Weights of a small multi-label image tagger: batches of 512.
Rows from block 11 of a small multi-label image tagger, named by matrix and row number. Rows with one number belong to one neuron. Each number is 200 + 40 x the weight over its row's rms, rounded and kept within 0 to 999. All counts start at 0.
After each neuron's rows are labels from the 100 images, of 14848, where the neuron reaches its highest value: "patch colour" is the nearest of a few named colours to the mean colour under the peak; "responds to" is what is common among them. Only what is clearly more common there than usual is listed. The data: Sentinel-2 satellite tiles (TerraMesh).
# fc1: MLP up (model.blocks.11.mlp.fc1.weight, 1024x256), inputs 128-255
# fc2: MLP down (model.blocks.11.mlp.fc2.weight, 256x1024, transposed), outputs 128-255

fc1.275,181,150,258,170,130,249,188,212,245,190,146,197,197,178,161,140,250,221,180,193,171,266,265,203,181,141,206,198,211,282,205,238,249,225,170,167,135,175,170,160,164,187,190,161,193,182,150,225,191,194,218,219,180,176,160,239,168,241,166,163,186,247,230,231,153,200,159,256,158,165,191,165,182,115,221,203,191,280,157,228,308,207,172,181,221,244,201,135,183,164,157,228,199,260,202,257,190,220,182,197,237,228,203,223,250,210,165,228,219,168,177,292,148,166,141,169,191,195,256,250,262,160,246,154,187,241,140,218
fc2.275,208,209,179,242,158,167,244,168,214,266,177,197,151,186,208,272,212,151,215,165,155,180,182,206,176,245,165,191,192,230,221,210,234,233,190,194,175,224,181,188,303,203,220,305,173,206,196,196,200,273,226,255,199,216,183,214,235,203,109,178,266,210,206,181,237,176,149,147,232,241,253,276,184,167,221,171,193,259,197,164,187,209,254,147,237,189,149,195,121,283,241,114,187,173,224,206,183,238,205,161,212,199,247,173,220,212,180,182,155,126,174,139,257,190,246,184,196,206,287,194,133,202,220,172,206,172,169,199
patch colour: brown
responds to: built area; crops

fc1.22,215,193,177,169,157,248,148,186,266,185,135,138,209,179,215,218,218,204,214,224,145,199,174,204,168,179,190,159,215,211,185,229,200,143,233,235,240,189,157,130,217,360,212,182,172,134,216,148,206,179,211,175,208,173,140,255,123,217,188,188,113,244,197,252,197,195,205,214,89,218,199,244,214,247,183,111,180,217,211,233,229,162,219,229,204,188,251,212,237,206,112,180,208,241,225,228,233,203,202,209,245,246,201,146,225,219,176,216,217,189,172,192,229,257,142,159,155,184,102,185,228,299,182,206,187,213,206,171
fc2.22,183,142,158,221,130,240,146,93,199,191,262,139,198,206,173,241,207,172,201,192,260,191,219,194,153,187,173,270,233,212,195,172,236,231,189,151,179,211,244,197,207,147,160,226,247,239,137,159,250,188,229,242,150,252,187,209,243,199,258,213,200,171,181,248,204,173,123,202,284,184,179,205,213,173,153,213,210,175,265,180,177,275,150,257,165,175,238,274,214,155,229,176,189,161,174,202,234,222,289,175,247,176,202,229,193,132,175,232,189,199,255,243,230,155,223,212,229,184,204,146,156,103,121,226,227,93,151,277
patch colour: grey
responds to: snow or ice; main land cover: snow or ice

fc1.302,282,165,137,139,201,296,162,164,238,250,156,247,166,103,270,192,218,186,199,229,164,219,266,237,211,241,184,201,192,139,192,259,182,180,218,230,179,215,114,132,237,200,177,281,155,278,203,165,159,207,189,237,253,229,242,223,214,208,203,183,172,175,223,161,238,92,182,188,178,233,246,174,218,235,248,169,262,213,209,187,250,208,124,193,241,192,188,217,221,186,237,194,206,155,112,163,202,168,152,190,143,166,177,267,180,117,237,171,225,223,188,247,157,206,182,225,162,223,231,188,182,259,209,188,195,288,196,137
fc2.302,89,194,220,243,211,227,271,200,201,280,150,172,156,225,164,175,183,210,211,142,191,220,270,126,221,231,198,192,261,247,194,158,196,242,173,129,182,260,325,209,225,185,183,261,163,166,257,206,200,149,217,186,149,150,176,221,161,241,235,195,180,245,191,166,216,267,286,136,233,250,183,216,165,202,194,156,249,219,202,219,228,224,199,165,209,168,188,124,158,221,229,194,189,224,240,215,212,229,185,140,195,271,188,154,221,198,205,259,187,206,156,265,174,216,155,199,185,172,174,124,166,206,201,104,196,221,195,247
patch colour: white
responds to: snow or ice; main land cover: snow or ice

fc1.241,176,187,244,188,184,105,229,203,244,165,228,135,264,200,280,173,215,231,173,229,134,189,199,202,200,232,179,183,264,204,208,235,212,264,140,230,198,189,203,181,215,166,229,241,246,227,198,254,220,170,124,212,194,150,200,282,228,246,163,196,166,215,228,140,177,203,138,209,226,247,246,208,220,166,166,233,190,190,110,247,212,208,267,221,249,254,153,137,155,240,215,164,211,183,248,177,195,276,172,202,176,234,225,243,192,196,136,227,134,107,257,131,226,231,140,205,185,164,136,228,180,110,122,243,164,210,248,195
fc2.241,168,220,192,206,135,192,119,224,165,236,126,144,143,179,209,217,242,194,182,233,227,243,136,176,193,200,212,222,138,222,178,188,126,186,272,231,187,191,225,177,214,183,199,194,156,196,142,242,145,212,241,245,220,215,166,179,185,137,166,155,248,220,142,176,206,133,254,218,175,177,235,261,128,216,297,174,256,203,191,266,164,175,179,182,214,213,241,230,335,220,200,197,194,221,112,280,182,158,179,204,243,237,237,196,241,236,227,215,235,260,245,184,195,236,235,269,211,171,218,211,281,186,199,215,184,237,175,176
patch colour: orange
responds to: bare ground; main land cover: bare ground

fc1.145,167,183,241,190,155,134,148,156,164,262,220,248,160,199,131,223,185,200,213,243,214,239,195,165,224,238,171,213,248,261,221,182,196,163,190,230,224,255,172,193,280,185,144,244,141,297,248,254,183,166,176,184,136,210,238,190,185,190,247,166,230,152,211,191,250,199,146,260,179,188,173,200,197,220,148,242,183,174,159,230,193,249,211,243,193,246,241,176,176,150,219,200,235,214,233,208,150,150,175,154,188,179,177,150,317,187,196,213,210,88,241,193,209,100,152,243,187,214,214,61,182,223,183,301,179,199,182,230
fc2.145,173,220,228,197,215,154,215,229,190,231,234,131,186,160,134,185,254,151,177,98,200,158,197,242,244,160,212,242,193,278,160,244,107,191,238,132,186,152,201,214,268,147,227,205,192,178,138,186,183,229,168,145,279,187,196,148,253,215,200,147,168,238,213,153,135,123,224,241,210,195,171,175,168,209,203,190,229,207,196,97,180,163,238,139,176,190,222,165,229,255,216,216,209,246,148,221,241,242,168,191,238,214,212,172,130,260,206,182,292,183,122,211,140,229,224,196,235,230,229,295,195,184,217,167,240,185,164,162
patch colour: grey
responds to: snow or ice; main land cover: snow or ice; main land cover: water

fc1.452,243,199,154,256,222,230,199,217,213,219,192,179,215,113,243,194,182,204,215,232,221,168,181,152,201,71,226,230,161,95,191,214,139,247,232,230,213,172,255,198,207,199,218,207,237,138,139,210,174,216,166,229,224,105,91,214,71,254,207,153,197,198,157,206,223,222,244,199,165,301,182,178,182,144,198,219,211,104,211,199,139,192,180,181,137,163,272,211,193,177,178,144,169,159,279,220,182,271,235,182,210,236,241,177,269,167,196,218,193,164,204,146,191,201,214,228,218,248,146,204,164,230,120,234,231,192,245,159
fc2.452,262,126,214,227,184,211,230,204,239,294,168,288,143,241,154,199,174,266,157,150,206,210,212,132,202,206,181,231,212,231,184,171,256,187,205,192,168,186,156,182,203,199,262,230,189,230,287,230,199,230,212,219,203,247,253,261,248,179,216,211,76,252,217,103,186,188,223,103,171,141,189,238,215,181,196,175,194,207,167,233,227,235,167,201,259,259,199,184,133,171,157,200,150,188,92,234,191,159,104,149,210,174,120,219,186,253,170,198,185,220,239,247,252,148,234,140,241,187,234,233,125,175,258,150,231,211,203,167
patch colour: pink
responds to: bare ground; main land cover: rangeland; main land cover: bare ground

fc1.431,246,226,217,173,202,208,180,234,225,156,221,253,178,212,250,124,191,151,207,206,170,167,227,229,208,235,216,235,211,196,177,166,233,228,275,287,174,206,159,253,184,143,226,140,185,130,243,214,214,180,187,188,182,136,253,241,244,163,168,264,279,202,186,215,220,182,101,150,191,153,212,157,197,235,179,240,223,98,162,209,202,145,179,137,215,267,207,226,240,122,303,310,165,174,171,183,189,205,213,223,163,240,257,202,207,289,88,178,144,211,205,119,174,200,214,168,233,230,192,207,230,284,173,173,151,234,155,225
fc2.431,169,229,196,159,241,148,247,130,124,225,203,216,204,201,168,212,165,239,196,252,179,234,207,131,171,176,245,128,190,161,199,143,178,198,230,192,241,200,225,146,278,215,194,160,148,234,150,178,199,198,238,159,193,250,168,157,216,178,180,120,205,209,194,183,273,218,229,157,188,268,232,242,209,209,181,149,245,198,195,175,182,188,167,99,197,170,176,159,252,192,213,134,171,231,195,174,249,260,186,254,231,241,158,141,177,91,183,247,216,186,183,247,175,218,188,132,211,142,200,184,193,161,220,226,226,221,171,183
patch colour: brown
responds to: built area; crops; main land cover: crops

fc1.516,221,203,172,207,149,171,154,188,242,280,100,203,175,188,275,173,207,162,223,239,192,184,203,243,251,126,192,241,233,170,152,249,261,104,275,203,175,163,228,171,214,240,149,234,170,181,227,197,254,264,209,226,214,227,220,214,214,240,185,207,171,165,197,210,197,191,200,159,201,242,200,136,205,271,229,217,239,176,186,177,234,260,201,180,198,184,228,237,189,180,182,151,188,219,186,198,208,182,236,178,231,136,177,200,238,207,192,217,187,151,151,158,200,206,214,232,191,143,190,216,152,217,133,174,231,152,211,248
fc2.516,170,229,219,155,172,191,251,238,178,108,253,173,281,207,245,57,242,200,182,108,266,182,173,232,188,267,155,114,219,177,154,165,169,236,180,247,171,264,200,226,187,141,260,140,243,198,189,210,183,201,290,185,233,197,215,303,210,192,208,194,220,205,283,221,200,181,252,190,210,194,199,210,164,186,178,171,195,229,260,220,166,195,284,170,158,235,155,161,205,289,155,231,200,207,184,182,235,192,215,185,185,229,190,74,239,141,217,129,209,204,252,195,198,179,152,166,140,238,242,179,211,180,199,214,206,176,171,243
patch colour: white
responds to: snow or ice; main land cover: snow or ice

fc1.0,225,254,180,236,200,145,241,193,100,118,238,222,184,184,225,168,163,216,144,164,202,149,183,284,174,170,228,172,186,173,187,210,138,199,203,119,199,230,176,215,217,143,151,188,224,187,151,216,203,220,170,268,145,236,203,251,217,188,194,204,174,219,163,285,166,128,240,226,188,209,139,220,207,138,177,260,217,191,220,163,195,174,214,266,231,139,157,131,188,186,169,209,241,167,242,226,226,198,164,178,172,240,248,139,238,236,228,183,295,209,124,138,194,245,200,211,230,199,201,134,219,213,190,198,217,185,231,238
fc2.0,182,188,200,188,211,246,177,223,218,214,303,195,205,240,237,233,205,190,241,193,165,266,214,201,252,193,216,201,152,162,205,190,305,204,226,220,198,181,202,209,141,245,226,186,145,220,199,191,155,198,223,134,275,212,209,144,163,151,167,265,230,137,185,171,285,264,196,164,250,244,195,231,262,166,195,205,124,197,280,175,213,164,234,205,254,210,192,229,154,150,156,224,201,201,178,160,226,212,256,268,196,158,215,236,165,205,163,262,234,170,222,195,200,230,261,170,224,213,203,237,134,131,205,209,269,185,221,139
patch colour: orange
responds to: main land cover: rangeland

fc1.656,214,199,167,282,178,321,208,278,203,183,261,273,241,172,191,218,240,172,224,161,176,239,212,201,244,176,190,211,248,173,173,221,179,122,162,190,148,221,141,157,187,165,220,181,178,225,187,175,155,232,188,234,199,226,228,223,127,194,246,189,189,203,186,287,112,254,219,235,173,209,178,197,213,222,200,194,178,195,223,250,124,204,149,217,254,158,164,224,206,181,239,169,127,177,209,161,266,197,178,202,115,152,222,337,200,284,162,234,198,178,185,172,191,239,152,179,162,183,211,255,173,171,211,148,203,148,256,145
fc2.656,255,237,190,223,191,162,178,154,166,189,179,278,231,197,155,213,166,155,196,200,236,145,205,102,119,218,212,239,203,170,203,165,224,196,298,188,180,247,252,265,196,193,225,242,160,191,246,199,157,127,172,171,180,201,241,177,275,198,245,189,186,89,138,203,217,151,207,155,137,262,163,195,226,263,164,134,165,212,216,249,241,167,259,187,207,264,156,234,247,237,200,228,266,142,219,214,181,176,218,216,288,210,158,167,232,223,277,207,191,189,112,193,251,201,217,217,177,213,193,198,175,229,183,202,203,211,152,311
patch colour: white; orange
responds to: snow or ice; main land cover: snow or ice

fc1.285,234,190,193,286,208,181,165,234,236,174,218,192,180,232,167,165,242,213,139,229,181,206,170,241,184,197,207,203,202,268,172,218,168,281,213,183,164,231,196,218,201,207,154,209,238,200,219,70,168,296,263,199,243,158,195,154,101,153,200,252,200,191,239,195,189,266,252,204,155,258,266,168,181,214,182,149,152,200,204,160,181,188,162,217,194,195,166,134,196,133,238,228,229,162,238,250,232,244,191,202,180,249,195,186,124,135,210,121,231,219,199,98,175,174,193,240,280,124,206,234,164,214,203,160,173,225,212,182
fc2.285,195,213,215,248,256,210,183,190,163,165,252,220,219,129,167,189,193,271,197,144,181,171,204,181,219,226,223,229,150,145,230,215,219,212,231,163,194,191,245,206,213,165,256,168,138,214,183,289,197,188,228,216,191,275,246,260,201,230,215,152,295,194,204,164,239,127,175,164,251,190,179,188,238,266,247,235,229,209,191,190,220,248,230,226,120,196,181,234,185,231,238,156,228,191,217,247,183,262,256,201,211,245,157,240,269,218,234,214,174,262,193,223,190,172,242,117,225,295,159,191,211,203,212,242,171,177,204,216
patch colour: white; pink
responds to: snow or ice; main land cover: snow or ice

fc1.209,194,200,242,258,221,242,255,268,201,209,159,201,231,180,275,260,218,193,147,219,152,144,241,196,220,221,260,196,177,226,186,259,185,223,94,211,237,224,197,206,209,166,162,237,200,285,176,300,239,280,152,174,160,191,171,225,165,275,178,200,205,222,206,202,216,124,192,202,211,208,172,245,188,195,153,207,265,167,239,237,259,209,222,187,244,263,235,231,213,191,225,187,220,212,175,156,224,116,189,173,192,154,221,191,214,224,190,119,254,177,174,257,194,138,265,160,226,215,121,159,202,182,148,220,177,172,245,216
fc2.209,139,240,216,221,171,121,249,208,175,197,245,226,188,164,232,176,190,192,270,139,218,218,171,183,225,247,193,253,151,193,205,216,213,236,222,123,194,209,163,207,121,221,141,129,259,226,202,154,127,176,266,185,241,188,207,232,204,143,224,186,232,223,235,199,149,220,147,201,173,156,192,169,243,203,189,282,245,202,232,195,103,205,156,181,257,189,162,183,228,171,183,146,191,217,220,201,205,217,282,240,231,187,149,214,149,245,203,249,111,249,254,102,204,246,155,143,184,170,222,198,157,124,210,169,172,205,185,191
patch colour: white
responds to: snow or ice; main land cover: snow or ice; main land cover: water

fc1.326,182,145,189,273,176,219,198,224,147,184,158,163,149,141,213,144,138,187,172,165,180,163,230,193,159,188,264,201,230,181,175,195,280,192,242,259,154,201,133,197,180,203,245,229,278,220,193,178,210,150,233,172,178,222,230,178,203,208,251,210,135,232,198,125,210,128,216,235,141,183,185,113,135,199,147,255,267,249,166,179,221,218,213,131,248,156,192,205,220,190,258,220,153,219,90,179,136,261,279,191,188,186,119,211,203,211,215,231,255,160,198,178,218,200,165,290,182,146,157,188,211,213,200,231,125,202,261,142
fc2.326,180,232,149,202,215,168,187,207,112,171,152,150,168,254,240,194,200,167,237,218,238,209,173,149,178,171,130,128,211,215,194,141,109,226,191,244,185,195,240,293,189,266,249,250,199,142,208,210,223,161,197,172,216,220,166,218,214,197,134,214,194,177,142,231,252,214,216,205,172,195,236,226,293,274,207,193,256,115,228,187,218,192,189,121,162,224,148,148,159,186,188,205,169,230,260,167,292,196,167,244,208,248,268,254,265,180,189,167,163,238,172,268,190,215,237,139,188,159,159,146,216,248,211,169,204,238,229,161
patch colour: pink
responds to: main land cover: snow or ice

fc1.315,189,211,217,263,138,182,156,152,186,237,97,173,137,208,125,255,266,233,235,214,215,250,165,154,203,199,223,232,228,49,257,167,262,164,203,240,209,132,142,233,209,211,203,146,254,207,228,147,213,193,193,242,145,255,233,279,182,187,206,163,210,188,213,203,194,233,213,156,190,158,172,231,129,137,231,198,259,107,178,211,238,254,147,242,229,149,262,243,210,133,229,266,258,212,210,216,224,131,247,212,154,192,189,222,258,191,253,169,163,257,114,246,234,278,154,255,190,290,137,198,196,241,222,239,140,122,201,159
fc2.315,194,211,255,186,156,227,199,180,250,171,171,215,217,148,256,111,265,193,245,202,189,157,164,163,171,246,164,190,224,170,145,165,181,280,295,179,269,202,194,164,216,234,241,283,205,219,145,283,161,198,220,150,189,155,226,155,190,180,209,170,224,180,210,286,171,225,166,262,197,161,209,181,268,205,167,234,205,266,174,239,198,207,255,205,142,240,158,178,179,208,185,188,164,213,211,116,163,118,187,226,213,211,228,177,159,217,109,255,142,215,243,154,216,193,143,109,128,119,248,193,184,195,149,121,183,199,161,208
patch colour: black
responds to: main land cover: water

fc1.461,223,287,234,238,129,198,170,206,201,183,153,170,226,169,258,200,206,225,152,206,172,227,161,207,237,197,222,210,184,211,206,217,154,225,227,234,180,228,275,183,208,241,217,141,256,227,230,94,186,224,183,174,165,148,220,187,130,192,229,134,213,125,170,233,214,242,200,198,239,199,254,203,226,208,190,172,157,199,197,211,178,230,198,148,146,155,170,240,128,132,232,219,244,173,234,203,251,172,133,176,158,215,147,230,255,149,183,164,227,82,221,189,285,167,183,267,245,173,146,229,169,197,153,242,205,144,215,218
fc2.461,177,217,246,232,276,219,210,153,176,162,176,167,188,250,165,198,197,149,195,206,234,228,259,238,135,189,137,186,227,203,233,204,162,89,110,153,180,143,238,214,267,212,163,198,212,240,194,225,235,193,138,147,211,213,209,189,285,217,220,216,171,215,194,233,183,146,146,185,201,186,215,195,147,172,200,193,202,195,225,159,236,144,163,244,178,189,184,185,200,257,197,196,145,192,200,137,113,257,236,188,241,186,228,205,169,261,168,276,203,262,132,142,218,207,226,219,206,203,191,174,174,176,192,247,234,227,249,213
patch colour: orange; pink
responds to: bare ground; main land cover: bare ground

fc1.563,179,246,167,204,172,191,111,199,238,201,207,259,185,230,222,137,195,170,217,264,198,227,238,265,208,184,218,165,163,213,211,152,209,195,225,182,192,222,157,124,281,118,201,247,159,207,197,169,241,115,215,282,226,251,185,197,131,199,211,186,238,196,236,217,174,144,175,136,231,196,215,248,252,268,194,194,245,237,175,224,167,258,160,161,212,189,151,157,170,196,248,216,210,153,246,186,157,211,145,204,236,213,161,218,224,183,252,274,206,230,225,228,162,187,188,236,206,140,210,238,163,245,152,245,137,147,318,215
fc2.563,200,140,199,207,223,180,236,199,220,180,161,206,227,208,181,146,175,208,215,155,120,158,184,225,268,123,155,256,236,175,228,91,217,218,182,222,255,238,234,226,171,286,201,182,231,225,191,256,220,209,178,148,204,161,149,214,201,150,216,234,169,141,160,154,254,224,254,181,162,281,278,175,203,254,194,223,198,241,202,185,248,230,227,249,205,146,260,157,163,151,176,210,179,158,146,211,199,221,259,205,157,169,195,231,171,173,155,118,167,254,215,257,187,206,197,222,222,209,219,153,170,113,260,151,102,225,117,99
patch colour: orange
responds to: bare ground; main land cover: rangeland; main land cover: bare ground

fc1.146,207,201,240,293,186,153,177,245,164,240,158,254,167,115,245,215,159,195,188,179,178,238,185,242,163,150,232,96,184,173,198,202,178,232,142,114,240,267,222,159,143,155,171,240,267,152,161,190,137,191,221,236,172,189,246,205,158,212,295,188,169,281,196,177,227,175,229,218,145,79,223,237,216,179,114,137,186,255,150,170,128,152,210,211,180,185,185,186,90,173,245,160,226,157,126,208,163,193,167,186,181,183,221,233,194,181,174,191,120,219,235,146,132,180,199,163,306,130,188,213,199,221,244,259,236,163,267,178
fc2.146,233,188,195,199,250,214,245,225,249,127,262,225,218,262,201,212,255,228,191,169,142,223,203,267,257,293,172,298,185,230,232,240,199,180,239,244,188,217,189,148,216,192,211,187,216,229,263,139,277,193,262,207,209,241,213,204,254,174,150,232,198,150,218,240,212,210,232,183,259,255,290,179,206,217,208,205,200,199,168,151,221,219,183,221,223,228,205,208,228,177,215,189,207,170,171,241,186,187,253,230,180,194,174,221,189,169,183,224,237,198,199,213,274,250,254,194,222,164,237,167,182,203,167,170,194,208,129,111
patch colour: orange; pink
responds to: bare ground; main land cover: rangeland; main land cover: bare ground

fc1.308,212,230,240,175,246,243,172,182,126,213,96,207,217,163,177,264,211,157,245,209,179,231,210,205,214,181,179,153,215,195,176,242,224,158,227,214,137,168,139,161,295,190,171,170,180,161,264,231,212,188,177,193,183,203,243,162,162,119,215,187,108,184,186,205,194,220,274,147,233,143,202,192,115,140,206,178,235,122,220,202,167,187,209,181,194,249,287,199,148,204,249,220,261,248,273,188,156,255,229,225,188,269,205,215,226,217,198,205,207,241,225,201,211,170,134,239,181,211,172,294,151,213,158,196,210,204,262,219
fc2.308,171,147,108,141,228,253,215,193,299,268,209,215,191,171,235,170,224,277,182,191,225,224,170,195,161,155,215,184,174,170,204,156,258,165,183,136,182,203,145,189,199,210,220,199,88,216,118,153,193,200,245,173,233,210,272,268,201,185,250,221,222,230,128,130,168,169,118,275,198,166,179,201,289,245,218,238,241,202,170,213,230,214,203,193,159,147,142,204,229,224,160,221,184,206,202,200,242,167,195,195,185,178,221,195,242,227,249,196,202,184,222,236,161,224,205,233,199,150,232,187,279,145,179,216,245,219,148,157
patch colour: grey
responds to: main land cover: snow or ice

fc1.721,134,156,176,267,214,146,209,243,183,147,188,187,223,223,186,224,248,218,154,231,227,208,264,246,192,208,204,213,231,219,231,169,185,170,215,265,230,213,177,188,256,166,176,187,227,209,278,118,229,228,129,179,290,245,126,236,237,279,117,155,201,253,215,322,200,213,163,210,211,227,153,113,131,214,207,176,142,220,176,190,243,226,126,209,196,242,229,312,240,188,161,237,191,178,112,197,197,213,169,204,153,211,238,180,225,176,259,197,160,237,248,207,268,181,216,218,142,188,221,213,19,195,194,171,286,151,249,199
fc2.721,277,202,170,108,243,169,274,203,154,170,238,198,162,169,165,249,208,226,183,249,233,237,191,219,231,224,208,233,199,176,154,182,220,172,157,193,204,232,236,258,209,117,218,182,196,230,252,175,262,275,216,242,266,183,235,217,142,191,251,184,232,190,165,202,188,267,186,219,166,228,236,254,266,226,231,253,296,217,218,152,138,203,180,209,188,177,245,175,139,149,251,260,195,231,250,179,183,252,176,195,111,170,170,216,175,162,201,200,199,224,155,106,174,176,179,249,239,187,164,194,151,209,116,173,201,237,243,277
patch colour: pink; orange
responds to: bare ground; main land cover: bare ground

fc1.612,203,184,184,245,172,182,160,189,251,172,205,183,219,209,199,188,164,244,170,240,185,179,178,221,184,152,215,183,245,246,180,129,178,180,243,208,291,238,199,125,248,213,185,211,204,194,178,207,238,204,222,249,183,127,238,319,201,256,140,199,174,203,111,199,178,194,239,229,167,190,130,201,177,146,174,264,186,222,196,254,267,167,177,183,202,242,242,168,170,215,215,209,177,264,233,191,204,195,261,260,220,177,179,186,185,267,199,181,157,244,201,151,273,138,204,216,206,197,189,170,201,226,219,243,206,235,203,233
fc2.612,212,142,239,190,208,201,160,214,209,183,187,133,176,202,208,181,252,167,166,164,199,166,162,194,236,232,243,134,171,158,192,192,150,207,175,178,138,196,187,230,197,179,169,229,187,204,194,258,272,181,242,179,191,209,184,210,178,169,76,204,185,125,190,246,190,207,277,162,231,216,225,202,249,162,140,173,282,204,150,251,181,198,222,176,195,256,190,173,174,253,163,176,171,184,107,237,277,289,180,195,209,280,226,143,255,165,181,137,208,73,232,235,202,167,267,183,161,164,267,267,170,211,247,249,206,153,221,234
patch colour: black
responds to: water; main land cover: water

fc1.463,153,215,235,212,193,203,134,165,248,209,264,219,175,263,103,221,212,185,240,196,187,217,225,191,225,206,205,161,239,273,184,292,209,180,171,263,166,114,224,210,217,228,202,249,228,192,173,178,177,252,216,175,206,234,190,180,170,255,106,190,145,236,194,187,247,227,178,186,255,228,199,223,253,276,188,265,213,282,256,146,309,257,202,196,205,236,209,160,169,248,171,173,185,222,261,115,179,195,224,179,221,216,254,149,232,182,215,221,284,204,159,217,245,257,196,140,238,243,129,159,164,134,262,149,238,202,130,177
fc2.463,260,223,233,230,108,166,235,171,191,150,165,239,134,168,192,231,199,184,263,195,236,176,162,140,218,173,214,235,166,179,239,235,167,250,212,220,282,171,227,209,191,244,232,193,185,253,132,125,199,241,181,177,235,177,198,265,284,236,185,198,186,260,184,202,205,205,265,186,185,126,219,234,172,110,186,157,104,91,182,180,220,188,244,206,256,137,186,89,172,204,293,227,208,170,165,121,209,206,209,200,109,187,189,177,272,241,274,220,219,202,198,199,189,222,196,261,179,198,201,238,199,225,219,251,235,211,236,248
patch colour: pink
responds to: bare ground; main land cover: bare ground

fc1.633,185,170,199,211,168,183,247,204,194,216,150,170,245,240,208,175,140,220,215,154,170,138,148,176,280,190,189,172,139,237,156,202,231,206,253,218,193,251,218,189,211,186,238,214,229,233,272,231,142,179,272,185,188,146,132,191,200,210,181,173,156,128,167,183,205,216,181,182,185,164,212,198,159,201,177,154,244,228,254,134,214,194,212,170,151,239,259,132,231,151,244,179,198,243,206,192,240,217,239,169,195,175,153,180,195,132,195,220,188,185,147,118,160,179,163,188,300,264,167,177,253,173,151,245,203,207,148,199
fc2.633,189,181,277,181,182,198,158,211,178,133,161,137,270,161,167,212,219,225,221,272,250,217,174,232,215,231,184,278,218,215,190,213,237,177,178,177,173,214,178,178,224,187,176,224,134,184,187,184,191,186,134,180,188,169,220,258,89,214,266,241,237,265,239,217,174,177,242,268,226,220,201,244,198,180,210,199,234,209,196,212,194,242,178,186,222,179,183,200,172,272,235,199,197,245,338,210,269,261,212,244,198,210,206,204,244,255,259,184,169,194,240,282,214,197,210,153,115,129,235,247,108,276,199,208,186,175,172,193
patch colour: brown
responds to: crops; built area; main land cover: crops

fc1.728,197,153,253,283,128,234,186,228,167,180,187,151,205,170,236,177,184,194,208,199,213,227,296,182,136,179,176,225,202,202,176,207,200,202,162,231,166,235,237,202,259,221,231,237,181,217,199,147,224,210,205,218,236,176,223,157,191,206,203,220,204,231,233,197,177,210,170,174,159,220,252,183,174,218,187,221,269,177,184,235,219,200,139,207,163,243,154,208,179,160,163,255,222,233,198,250,240,280,210,216,199,260,141,123,266,189,238,274,167,204,163,184,167,168,248,249,239,146,213,194,177,221,181,167,294,197,123,186
fc2.728,231,187,118,158,210,150,215,235,138,177,247,136,150,206,135,181,209,232,159,182,245,164,164,222,245,216,182,219,196,196,204,185,249,148,204,167,186,153,119,259,169,223,170,184,194,207,181,215,259,233,171,189,263,200,208,163,191,208,194,140,148,172,245,199,209,223,192,236,255,168,150,231,220,249,169,182,216,168,152,183,156,278,306,162,176,248,276,184,233,253,247,150,189,205,216,187,155,195,180,201,228,115,189,232,196,267,204,218,175,199,163,220,231,174,222,187,213,222,258,264,164,258,243,225,135,191,278,191
patch colour: white; pink
responds to: snow or ice; main land cover: snow or ice

fc1.94,266,153,165,201,238,222,190,232,153,333,253,250,176,217,186,228,235,193,257,175,190,206,152,234,228,136,212,214,265,228,184,168,163,243,207,188,214,228,184,229,180,165,128,174,187,197,163,226,175,226,189,241,198,244,249,189,236,131,323,256,209,211,160,166,156,237,213,245,228,206,146,192,191,191,204,193,156,210,194,230,189,145,158,189,205,202,208,145,139,175,221,267,235,198,130,196,156,203,167,173,196,237,186,249,130,275,240,308,168,238,215,242,216,256,160,205,171,245,271,191,213,224,190,185,206,214,232,180
fc2.94,114,294,212,224,186,140,201,136,233,202,181,202,234,227,271,243,212,260,163,178,215,236,184,243,148,145,184,166,200,178,253,230,193,182,195,234,118,212,227,267,183,254,273,232,187,210,219,143,169,272,246,247,182,232,162,209,150,193,104,191,194,275,223,177,192,162,232,193,157,199,194,263,234,231,136,223,156,166,184,242,196,231,269,295,245,266,204,209,126,198,184,238,166,213,226,125,225,216,201,192,232,125,209,73,235,207,188,175,189,174,190,152,163,158,208,162,199,175,165,228,202,221,237,206,198,227,201,242
patch colour: orange
responds to: bare ground; main land cover: bare ground